Weights of a small image VQ-VAE.
Model: 5.82M parameters, encoder arch vit, encoder norm layernorm, encoder width 160, decoder norm groupnorm, decoder activation silu, decoder widths [32, 64, 96, 128].
Data: trained on Sentinel-2 satellite tiles (TerraMesh), 72500 training examples.
Rows from block 2 of the encoder of a small image VQ-VAE, named by matrix and row number. Rows with one number belong to one neuron. Each number is 500 + 25 x the weight over its row's rms, rounded and kept within 0 to 999. All counts start at 0. Numbers have three digits each. After the name is the row's rms in percent of the matrix's.
After each neuron's rows are labels from the 100 images, of 14976, where the neuron reaches its largest size: "top examples" is what is common among them. Only what is clearly more common there than usual is listed. The data: Sentinel-2 satellite tiles (TerraMesh).
# gate: MLP gate (encoder.blocks.2.mlp.gate.weight, 480x160), inputs 0-79
# fc1: MLP up (encoder.blocks.2.mlp.fc1.weight, 480x160), inputs 0-79
# fc2: MLP down (encoder.blocks.2.mlp.fc2.weight, 160x480, transposed), outputs 0-79

gate.34 108:500540486495477500491484474499524450440492504487516519483504511471501473474476479485523525534519494493450541540493468477507464472448518521495482493493482510485477510494493487522476500530520507453485499546474551531474523469463478517507516483
fc1.34 098:457493489510536490526527492501488559508457523505499511529498506517491503512515475456437517460512501489486439489480488536518473497518473492476521459488482493515509491466519523528544495477484491554516508505534481510539468494529533493539454481
fc2.34 101:504512487514535497449480492506495489485492535505479554496507486504509476512481490492456515475448496469517495511497499471492480510477497501516495503507538487448469482495529505490530498516516488517563497500504516461515470523498495475477482465
top examples: water; main land cover: water; clouds

gate.258 091:480527531490498501500452469481504566500484497547501499501521526518503517510502510463518520475505523493517515548498474505472543474498479529521482468486505507451485512511483498520516539529510525495515531464509500491541529495509511526503521507
fc1.258 102:525454479493505484456519477466481443497527550500447548511450495517543514491453509484511472530484474493469512471499504495514510486485541519499482501505512505517504499507492475493428511487461500493469483518469509532501519499504507489527472485
fc2.258 096:467475495484514453528519478477545481507492504520471554543466466541530513482462493495524465485510493490479480481477545495479509511476477520507471544479520494561487525472515520490474526459494515497492498494510461521488535490507510514504519517
top examples: built area

gate.354 096:530524532479480555506479492502507489547551482500497513507505494522483484507490480500526494531538454460504583493486481506498515557497497469495528512498520477478501505494508505493483510531514501459484515523534488447499532480465472504501525564
fc1.354 095:511505521506510554514481485537438502533563505487494484494515470475498523496513475523474463530487493463490479466486473499539503513478512446461519493491487494543494494538486469542524541461474504492524529554494483520511541497499490486518454490
fc2.354 095:473490519491489470493461486485555500481501532512543534499485515476546505492487545524502500497494473458503501489506526484519449463501496558515530501466466505536519533472503514547504474457504525501513529495508474467482511512496498520466501494
top examples: water; built area

gate.325 108:511499522493504507485530486482502498501510499545473512507478499499491480534490511539478502521460469507490548508531502503507500481486526497529497524515511466534541493549505483461493505542506555472458483481476551559504521552506473487479509474
fc1.325 104:472510483508518509486462481480510548534483487504506515505487507498506512532487482533505453489507520490511531488529484464453467529525481483512458497484516505502508532471483510462495504517478452488501480467544489499472492514510485539494563516
fc2.325 102:513497502529545460480521511490503500526472466498547495488491495454475521486476488495471494444482499501534503478514491485508546511484493469493473499468476506480537522505504495445483474512505485497507486493501497497460467534468481511491533508
top examples: water; main land cover: water; clouds

gate.249 110:511507502509512513510462480493485465495538506497493480479459517491476492434461443489509503551502479499501485486529523501542508485509482537513468494477559488516507500516477475527486483519480493486469496514419503491534503489472523537511513503
fc1.249 097:490523549514526490505465483486468436457526532466486494486464488502506427490518517483505507560470491511479531506473531475519506496488514528518508528478535516475495496508503476526496493486507530466497511501501520499488542497504490537519514488
fc2.249 105:510488512535523511496533519505489520547516490485493495530517515501509453520545545517507497464533517471503523490479478512477493530525520468480530522530498541513514502502522528484512498527519499548509490460529486499509540485474458444483509519
top examples: water; main land cover: water; flooded vegetation

gate.91 093:503524494499494492504468504508468477503518491497494495522503506547486522481464498485494528533548525470482559490508477503459497468504497511500517538541483463503461489546460521457526503490505461486520494529495517508502533468477475528514556477
fc1.91 095:506504436517494480486499543516527557493480504464547511494485461522504526516463519482459457494494534524528497459482511470469504491503492448473476508479505521507469484480533518510522466492532480498516500475516432523522496471466531487486493508
fc2.91 099:483528520517449508500450489473476514469517489462455507482538495505507485490516501508512524491453496504450529507488494511521494542515533527505509473471519481480506487482452477517480493502460488494473493521480517495500489492506546533536498514
top examples: snow or ice

gate.123 115:496466520555508502524535536495495456501481482515473525524521478511543506444489497502489453553501499487457529510550484516473524500514519490443481512524502472530503537515510444463484491493473503483503490506499533526483468515459433478512535491
fc1.123 104:480514471488482491510475505469485534513545536488536426505513519481484465532499553492516533462483514515550494492493506477512439459468510522523506475459463508480483482513507542496500527490491519495502484467480447483500509463524561529494491457
fc2.123 098:527522497492444493502526541466522511461503489503411514509516495489452518479500497500497547501484531507497513503509476502512489499495529481520543531484499495502578532512502436525477516512495476495489519482514501563508467481494507540508519477
top examples: bare ground; main land cover: bare ground

gate.378 104:528540486528526501520517491497463514479488503504523542528499525518498526519511537512454480474502484479500484431511472507461521512496469531492495489535504484498431490528505496473472478462498453503480484538472531512543525495503517501532508523
fc1.378 099:516544493477515506529491482521490518503526493517518488490508496487488517496482469511527510529542472501468554491490509535477490485526507552501509522486483469456564524470482542488476516552463501509519480476497481496512469531507516535490489464
fc2.378 091:510491533494513493512495528488522493470535499520533491505476514516507499550501538506494506543503503521511483478488490513507500454502472532491509561495476465487476496474525500497504493507480477504514492476490445554476484517458521532528493520
top examples: crops; built area; main land cover: crops

gate.328 108:533542504503500516500475501522483451461503493470468462479531524501510461490477515508544517535477476468474528493510517475524490453498519515478473494481493521499520509538505499531485500507550514485469496533468556465524538527511458519505495487
fc1.328 106:478500478508508461469547458504446527551530511557524516503499545486498542466513483497482489545498496471491451544480481532469520554532500510485499449563514452525451514489498478510501538482471517534512500504490493488468483466516515437517510497
fc2.328 114:492517482486474515488468490483472498493498507508469456499483468534490513516480513517535535556447493543506522510512535503506478531486518533490474466513488453460498515506491469497503475506478507490491532508480567486515474519531525521482478492
top examples: water; main land cover: water

gate.268 100:515519454544536489514483505522496488485509510485496459523492510482463499514488516472507490505478503526511478481454528471511525472473509464465500515479493477516463480468495523536526512492500546525472481500503475497486544522542531508552469511
fc1.268 092:513486513509509474512516493523502472512476544462510496539454562543473526453512471506535504518469521473501496501495491462521462448457512550487470535494529474485507484529536534502505534476499477498481504475493512502518523524518488524550551469
fc2.268 107:519471532505460484476527483476533504495533478478464504479511485469540491474525517474506495532515456504507489486497493502510536508487501509533468478524498512540531463480476474498517524481529510461497508487511500509483485482497509472508511503
top examples: clouds

gate.180 095:476490475508496500524469508530505539452452511506503477502517480509463546519516466497518499478511484503472482544511478523529503480561489486485491491491528473478472531490478503497506490479468500519534535538501480480541456491521498493515488522
fc1.180 090:511472530508526509535538512461506495535541501528548531473486527461504505490476532509534469508529476479515499455498492475490440543447522520493507491515531490539522491513508536505476511525534532469502454501477480494491518489531518518509523484
fc2.180 099:530512479539401522503499498523470503463478533494456523487521500513464508489503473508518543511465542514487492509519520516492535502472500493524517512513481499462494466557488489484498473497485488486498534550507506474480499504480496504526483490
top examples: crops; bare ground; main land cover: crops

gate.65 120:533511501538469481483460482501444493494508505527514495503502558486516452494498526508519521538502476484503494517511462526494501467482517500479501509519467478511491500519500513470487488503516525515493484528458563525519556485520496535530482514
fc1.65 120:509480512498510486471490480516491457509530493512483529522472534481497478479502505503523502540515469490526503498498483516502520493478544517449473520533486507489493501560495508522480497513523529523491529498463564518488515471492479534480498520
fc2.65 101:510470485503470467497478514489519514524465493531458462536475503511511506522499507496495473529508515479506506526510483475467525517454512472517505475490507536527501521515527483494507506519480496523521501449521502490489569500535509481488520513
top examples: snow or ice; main land cover: snow or ice

gate.277 094:490487495508514481481514535485506517530480460530532477490508475499451481492516484475479482547498478479520498500469536471480490465503513491439521518542495491494528547466512508468469472518508482495529456509483527510482518507527486507454549473
fc1.277 112:496490505500512506490467522479547550515509459471499490501490470516478477522496485498501497456532513502566493508510513487460463505526489494485488501500501527475518511446528541511491482494479502507509480445556443488496489491518549536480490483
fc2.277 110:462556475462450475533467498505474493485501511470449536510477517512480503465505517491499504490505489506486496486468518492545481483514521522497527496480487500517521519506492462500498508455522511507471489537515521530531427504486505576509501514
top examples: bare ground; main land cover: rangeland

gate.252 093:463501556496513528525470479507522490501539506482512527507496507523505492543485476483513503483525537477455572500521506459477498553492499544514431491473496531497514492491489482540501548509493492520487536494547532485496528506499489501503542516
fc1.252 103:453499504505481468517540482487543469510538506563519521513504449516500515487520501526471493463478497518494502539527539469532466529505468484481485488505511515467481535483500464541471489522426471510503501494479554500501497476510495502484492531
fc2.252 091:487559491518448490487504501480525517481486514499461466483496520494499476527524513477518501503507523514518450503527521530529525463518506502494519508551534504533500500491451481479479460487451513473490531543502505502512491525491476551506512496
top examples: snow or ice

gate.27 114:463467478469518480485481542467531522504497473508471508468496491521523524531517471484482494500506515529537497497484483525514486544531483490495525511492521511520498515504573499479516509504476500536509489463555445512520463516508517440485500498
fc1.27 085:487490464513520501524510503505515528496483464474528480469520454520483491560530466500492526473483501554517492523525530529493480482538511482509522480501479496475506532462533510522522455451492485536532487499506456508547485513468522513521497492
fc2.27 101:467523521442553487510481494520517512493514513516546481515484488485506527479508538513493456528513487475468525478474511513513504491543472511508468482472486513559482524469500498510513521474527513486498502495502511523523497515508512513526487562
top examples: main land cover: rangeland

gate.420 110:502503504506483485517491449533482482521496481508511480542494536477497478462524518537501498521489516464504530538501474513505494497496521522515475528501476518513528478533491519515538532543500523501503500466460533514506493469515525564504485520
fc1.420 111:473487539490531495499526510474514500497484520511506514480485455536481519519497444464493498468492502528484463514506522482512523529534473496534508496500522506480491511464523476505510462472447475530483484481550442477475450513463497483473489512
fc2.420 115:476498504525466511496487499508479481494509483468567550530485476514489513484526465523517518523477491514499502497507506514525479507517502486498500505506498506451489500529480512537486508533493527497490515500467470524491444469517518497518504461
top examples: snow or ice; main land cover: snow or ice

gate.384 098:490514474555530513496488461498502485524481447509460498557480509542500446498509490549496498508502484469479479537508503484517527474486523483462501512514459477505504496508519494502524442530549530471533506497486527534533496517470464486476516514
fc1.384 110:451498455491542523481458520500517538487491509516528472484456509472481497548506510517512494443509510516532501498509494504492523520514509498526465483451482523469483486466499535519512497494500514507532502486544449458505493485498546505492512511
fc2.384 121:460528511432487490520498521448507505489514501510450482524511458475466490485506522509515495508504514494508484484458495547537497500504497494520532505479495489565530520481498472522484546471501488501442506491497490546506464487485538548466497511
top examples: bare ground; main land cover: bare ground

gate.335 091:481484530459518516501549520511462524495485519456517473500467455480521517523515506483488459495488540514507504508490472517484528481489486498512510474490514477518506506487492485490551489482499513513496485477491445540477460541476511517499492480
fc1.335 086:465478508469507535521541583507474510548492497471534497511486464479478520496474475473495431496499521508540482518501490515470505517516520463510491494510527491512445478456534481470523489479525502484511504514489458520448454531512546495495523466
fc2.335 097:485471466502470459455500489467511480489444519503466481496536510450479507497517466477503507524468481519507509465495513534496516528505480490504496512489488506505516542495497466492481482512517509508522516501535525496519547480540511478508493527
top examples: crops; main land cover: crops

gate.210 100:456469491491525513461498492477493525501477519525481518518479486484538526538525482543508475469501529537487506473509525528515503576484492441509473486518489506509533498499521544481494483526517486495476512486486465489508535526480516474508502519
fc1.210 093:485513493482493467499525484478457497500552504518489470540451535504493496519513526525520475478485459538450498489498489475484503542536534513522493493482508421513456508519492479479453515512443525516477497491453504487512497484548510436493492478
fc2.210 101:494533486467563510497493450494492506511483518522518532511482514505521496531461515453488466505528520473478471512493537483477443492508505499494493494503503478505490522464511493476480466459490506544476499529474496465505479503492512506503502503
top examples: clouds; main land cover: water

gate.432 096:458467544488527492506519539492519515505516485556502545514514481486500474500503515527522496537469477507485555488494465520522500486475502471478538481521517491551514560544514505496484524530537554468438509451524490497540506491506512535516513525
fc1.432 109:500511510502518515470542523475530512522483535506491495440464487484513538517471495481494514505505502514563506473477506520509496506520515505483505468539556490557497509524513531501493477472506468519487520541503452497490479508469514465537503484
fc2.432 096:482494525521483534496509471471476474510485462511506463477507466494485501509516504459532547543501475479538515524482491519515498508476540511469453489538491508499508490445515476543492493519493475528516498467496514539499491526503539494491511476
top examples: water; main land cover: water

gate.461 091:479531506471515553474487439521525499531499524473510451495485511472474519528508484524539525506473537498481486477482505491510521498467510522474485513479502531518493488530470505484509461536515538460467508504542508515493499501558496511481459499
fc1.461 090:513472470488533476505509567490492495477506470487520505474527481491491532500474485519490443500537510487455483490516515524542512547533544509457459475499490501466510506479514484514511534490494475500508508545524462495536462447490474456501525537
fc2.461 097:521514504531519481504533510502526506529540490493458532457516491521556445501529499480482507471510511517520482510497506456517497519498509502515512537490541553472527513525534489498491518487515450513513475492497501497475456518475461498491472495
top examples: clouds

gate.140 077:556500457488471492502490441475527545512491488482521499493486491533470484526514499449515550516499490496535487522532532485485481468463496508480518521471504540504498490504486525523530513514502494492540459498528493472478501529463524501533524478
fc1.140 090:479499438471475473516470511497476550517483514537492493477493510486457541539514510527508538456497530501544503514486523478500503494498514512508513499452460529497487469456495532523537494494511476534520509486535443465513482536536549511498493495
fc2.140 093:431511487470545500463473503487532468496494535512538484510483506490518522553516519527471466509504491454456502484493518492493436477505519495507499501516498513480508494461497474487506533491524518499461507544518478494507487509496495510511510495
top examples: trees; main land cover: trees; clouds

gate.243 084:473489482520523471476532550498532561496474498488501479503475480540449477537521509516473486463505529495566513498548554482502492520506445458529512507470492510484486496478514533517508438502488471532524469454553499478523498512464505525496479500
fc1.243 083:511549560446494526484479494501486482462526495522490507492509542478521487508492474454508500555454451470461484540509512505537524494504537501479513467518533474548522519518521469516483507512527513459495525509521530529476477451551501490492486488
fc2.243 098:592483484489489527540526515509479548510513504481477504510521496539486534481490479517528448482514515516528498517490477510497561514515488500518500475488481475477469508519509511492505497502489451500521481490506507469504500472490471476495509488
top examples: built area; crops

gate.126 105:524466545521517551474472528473518486482466490478454505516511476475500495479433487447460502529542528499503503483463526523481511512522506512471509509515495455492505513515505505437486465531519473491491503494526525532535522505486481491449531481
fc1.126 097:472516465471501458423481520504468521513436495534488515537500490455498546498520511497506505484540486507538538474538492503500534473511506525545489524518464504479478455486502497462471496512485516522523522445503487490516536529539499490482469519
fc2.126 103:448470477479458528518488491477543498489492495491495478490499518498486453505531515538482492501500505516530466481506516501505470470493469515471529512526500523508520490494515469482509513478499496463486522480514503496461482508501502473482488502
top examples: clouds; snow or ice

gate.244 087:521531495522507499487518525540493452544473557483497452471485577529478461501480513525479497509484481481482491528488531444490477521448496499453463489512472484522495536524498492530518466470533496472512488539497512524505493515541476521489521506
fc1.244 102:473517519487495546511492505463530513544507520500526490512496536496494449502516566525515504495492486472498540488493513447526479512506522496512502493510475532527512462529555510494531464522521489503496508506512467531482561500481494530501496499
fc2.244 104:452474471506472478525503480434485528524492465516513509498483520527535484490505506524506490502489497512563489486495474517502478451494461456491462466460497501520504527537498539521477486525505516518525489451516494520488528527455508485500517526
top examples: main land cover: rangeland

gate.223 102:463536482486521491513517507544512484497512523458465541507520453505528440489533506516493491564529492493492529491483492484524528484498529464504519515498549493504449506490489486545527547497514502489481535517464486478537498485510514474519474488
fc1.223 099:582478548527519456531518476495494481506490478510486452485495538485510474457468458472496487532488467507518469525474499541518457481476506486496570484501489502560532480546507494504472499467517544503487489529464524513510496490502492515505475482
fc2.223 103:575543512514551497524513500532472494481454528497495501498499501540531513539477479484507545491498471485503462488513515459505459507474492491520499504505494509500473478500484481496456474454488493541502506524500507503466514480495498496482559519
top examples: trees; main land cover: trees

gate.179 104:519476487505567470545522512491486500483484489519500446496518534478506540491485508540470486522501493527520501526503520496514548515491492525487497509488500513480517492481500509518486457494481489543520516470505507494470466463524552533508537508
fc1.179 108:531532506509525470484529494505521471445507530481481474444517476465517543474532496481475484505506478484439439485481503492534485516454551495491506533493527473544478499495476448479487476478481462506517485528485488532487472508497460477501446444
fc2.179 096:539508490510540524524512495491459524477511493507464500482496506500488510492463498530545535472494524501515519495486481463503495496477528495486489517504523483489507504510472504509494458529522449523508467505482522478493478493489481521463494473
top examples: main land cover: rangeland

gate.352 095:539491504487506472534536539499482547519512509492523466488478520503523441517465544492518532472473509449490475507503483543503512532513480527487514511510461484518472545484486489505492530440477431475528482468488475534501512472467471507485507500
fc1.352 095:488508513468498524462488544521467540518477534458472469474500484468470447493473471471516504482500523483534493488489493491535523520478498491482473497480489511471492504547536477520556510508448510552480506517497491501476467489483525479522495475
fc2.352 087:505557498520477511530471482481483530531483519499538505470498500541524473507472463502498485515537521453546489525471477478517474477465520516507479495500506495439533500516525530529508498573492484546475480482502494519460491522508496489512498456
top examples: built area; crops; main land cover: crops

gate.15 111:521495504578493473497519534487496464510472474478464538482501494537552481474496494492483481556471492488482514494536499511492514545496495485465519500488504468519491530504524444488503487483523469516468498545503529514467490525470479478468525498
fc1.15 091:473507517544517533508511475488506480521512447480516531528487482554538474446484426483501518473497517480563537528517502522464503478499476471481513499485472516439499500484508500491525467550495472514501528505528542502512505499460504498505548496
fc2.15 112:540462503528559519495512445519494514501486467469551498472490522502547492500474493513505477482530477490489533520505521505463545470514492509494465475491497497475441475504512547475503476524467508531494505511487472451499540489496495481510468506
top examples: bare ground; main land cover: bare ground

gate.285 111:494471526480498528469467532475493474486507494534493456510461514487528516507477538553509450485511527499462488487502516505540519526478518484534516488496481519488535524484503507485462480506492455449469497502494511577485528529481513524506485479
fc1.285 115:457452492512504504478531519502506533518485471514510544507467455499494513529535494485496480454511529493511480495510511533496501553509502496542496492486499500487487464451538514473521482480433467508508507488528447491489479491521532484484519507
fc2.285 129:504539506488515536496462470523481503514481512509475493481491503519533480523433523483516527556492523524510481532515502512498479511488493501489492505527544460475531521474485435482514501476491512487477505508460571488521463512528510531506504478
top examples: main land cover: water

gate.41 091:475513521490503508517466490494516555519481535502508535500472469510496515524524487460544522532540496463513533479485507478492479525516493494457469485468564497467507518494507495531523528487494501473458487517503488495547514547513508546472531497
fc1.41 094:490505542539536483486497520546532519501490496492477482530496506494486494516516488487542508533485490483523493499483482497513464515477480510419457516478517477496503526536526485528507504487435520500429465501436504480495494539501509566506511507
fc2.41 094:455459477524508485507513510485532480481506488521527495488523487506505498512507498530473445515524522519511489505512530512513516478489453485532479534490487535561545494496522511512466511503488490473500522488475532507528495472510499517489459525
top examples: clouds; main land cover: trees

gate.396 098:482504557500493491463490516481458530495501527553527497536472535517517492512506516533480458476466497468498568480540478491491484533493530475487510517545508488537529472507521564478504508490480537527516489476517498549495491466477509486449504529
fc1.396 097:498492486539501454507513517471462504465487479528519475469524461513512536518483544548495475456490491514533495471477467484520497522462547475499528504588478486535475486505528491485529475509464494555524469489553514523489512475473484476478498495
fc2.396 092:501465467483517524521521528477518518517558460497494541488522454497543494537480502499505505492561526499557503472479509501489528500511491484541522482484515501542535468519530530499531522538504481510511522457523510524488522511461464492499525480
top examples: clouds

gate.238 091:487472478526492507555531588513493540524532504515498500497470487500513492495470508483475504503483494465476467508454481486502514509530493471502475457500530460501502494488510444495453505447513467505488504490537487506541466504523536520494518500
fc1.238 096:492481506488492467493487467438486505486443535502498505547518517522499513513522474519491524524512532517502529459501520509479517528483518537514519514519475463495479509528535491482540520489445502505483469504476517540463518475479492524521507516
fc2.238 089:513534471491508470498512517498537513553496501504536481511493516481524544524484491479499498521506510469474500510490502521464460481481470492512501510466525477469539488539463512480474507508519497515519490491462479556536508500525488449507508523
top examples: crops

gate.255 104:504497500525527540527472490508494487493504513489490454525438515473496468496460511502482461521498461506496514497491522497506454468503533499472497471513533414536467519533492500494528489502478529514503455516472505465532551509509482494498508474
fc1.255 108:533528494514488515534493542499524503479483493478489502515551473466467516517472528511493507488454523501477489450502499500508511509536503521567464456463527483473517482524541485496476430533511519460486493494517483554475489484492510463494512501
fc2.255 101:498559514476466508476535498459493509480513501468487502462495513500469461514525492449538515465504530522484473482505500547478480528513515480497508541522518511474501523526493477498486484498500537537486506515466546544536485478468457484471480513
top examples: main land cover: water

gate.99 088:471517519490542499455499445443500498516481499536526506443510467500513516538511448505498470490497519517544491489504525507478536541469489519529513473506496484498535469485524521514448516467480505496536483489530492488473419523509510523493507535
fc1.99 079:487490494502484514515501544533514496512547526467504491515515496488500442489497534509500477527484497478478498523495465499523487484474538514494474479495456474513429494546500474456513519514476539509421489485455493534493543507480498505525508477
fc2.99 100:506507522488546508510481464514511499525510506491544521496489519517511507491493481489533506487466502485481544491522525521510493500475498504482503506488518526480516501494511491506468476475479497503488503530527504517483525509502520545494500523
top examples: snow or ice; main land cover: snow or ice

gate.94 098:510531476480502488507469488479493529495512528508498474533494536513482479456494523480492476444492459499473528542471493451516517469505505464490483482527459502479480538497518528506520458554544519469460466508506545508501497533520526478458495519
fc1.94 088:477498452490476512493514503510502493518486457479497485546491493513475494532534510511483518459485499507500502468523530516531464537465540484513510466488490487493524479488524522488460515500497512504487517516558446510501505505482517474499509461
fc2.94 090:541478493477492511533510525512464513479495500465497469497541472508448502480477518511498473464509516527527538505484462490509503513527508488501501475515483503499484512492537513524523478528535510487502550530499495496516524454494481471470475481
top examples: trees; clouds; main land cover: trees

gate.371 083:477514481500494488510495512466513527486473466502487536497478492522495523513490470497538542488519514499530501525515482472480481538502490541485514469523466527407507468513507507521552485484491474518527495468497494447496475496497540498485505513
fc1.371 093:484471541464518498485461507489518519483489536556492538528488472491498506482468477490484493501511488527495527492533522467481500520495454497520515460526496484498506481505469548513476495487502504501462497468485494473445482544500531477456513503
fc2.371 091:530535485499426496505517529515446520481490487495463464493498503484487487502509491526507492542514501542519460482477493484497511506498510522491493488506500494496496491504483530498515484555547493496489510500505512485539484475514470462505498474
top examples: snow or ice; main land cover: snow or ice

gate.444 086:512528520483473478512516515496508515539481493488541535506507508485488498498510530488525489468524479514506510571520512482479504479516476530525532528495522481485493511470496531501480506503494528462491518478507560463488523514501481530488535502
fc1.444 092:468498515520470504507511525463545517462519466481499497511515482493510504458500464496507484505525515489505469501482471502519504514498522524467484508491497550476488511464545474496572489493527469501475477507551476529487507548476474499512472464
fc2.444 100:542497497530453507528516529493461507470505480485449492487508490498485499485499480510499506510522516518526468512504477495494509518487489498503486486520511498471492484517503523508509474518531511494517509485519525507513506491517494456498465459
top examples: clouds

gate.274 102:501462531537486492518540527495523433497493489506492538485504482533540455473491510515508456560479487485467531523531497522458527531504498481482527481522484476512493548502513456492507472508470477503483516522495539480480501533495464458525557487
fc1.274 108:497488507542528533500510524463511471514495509459457498513529481521504491465501451477478483541513518454498505475522495523511498508487534509462523518508533470490496513494502498493495466502529484475495456544517535509539516517451515493516516474
fc2.274 105:524467515521534495490491443530521511540488472490550526456518513513540513496493503480501489497526473457503515520517534500472538487523496521485492510528505500440460504520524552494527485508477484516526498492500500459508534492484514483490535512
top examples: bare ground; main land cover: bare ground

gate.150 095:479506503495458498474462531519504492468509519455498466461488504506476513496499513520502528527506544531469516532499464471494523466495498540449461490536488460516484531460540532503488511486548536483505460529462507522530507515496467506506492494
fc1.150 090:483484528541536503515476498494512561567511500490474504513474497506495500503482558497470490460446525493494528492507501496520518525500493500515462476485503513466465483481502529515506478540511501505492515513553470534474472460476503493513529547
fc2.150 097:496487502498562498527483511485477558537516487480519515528495470507488526490468465508465484488496506517485488479498469527484500485504487518497495479473524497470445462489502531505511444546525486519537537478528482524528502511485501485522530507
top examples: snow or ice; clouds

gate.220 115:516502506499452498512478474511469463450529534493490485487498528520491508473489495475485538509478492477490510528478495510485449487458524558504484511522520500499507504513504496497493488505491492467499503517438558536530555518493454534484501500
fc1.220 106:532524473496504493510495476509483453445475532511510449504523485496458530467511502523474554533476481481471523463528528484497551498441492527513487516522524498465499489567493520539528528534554532480503491523475548534483513499484494506498479540
fc2.220 104:505525510481454526542491521488463505509517502463501517493518516490459502442506489450506521506533491516493491474471526541489507488536493498511517483501492496519526512484489487499500534525525499486507519488485531547541501510487511492518479516
top examples: main land cover: crops

gate.470 095:504462494480501517485495494481546487516469510502498469468512482506507504534462504487491454477473536470512505501491538514538522541501509453501503508478537502527541496470494495551551488454475457473507496504532491509476454464492504496502491516
fc1.470 099:474451494477528523500518502494527529547465489502476500476530480490497491515487489477481464503510520489516477493478533502528543531524528470477498500500515542482541501481502516525526491492484459509459464475545458501487440471460491503483525539
fc2.470 092:461505477520403473487503526505499498470494501482485487473509465497523490521522505512500525539512510542498483511489493508508520519456479503476504497534509472488523484505466469444465472533528493489507521502493512505483486496519496457515526496
top examples: main land cover: snow or ice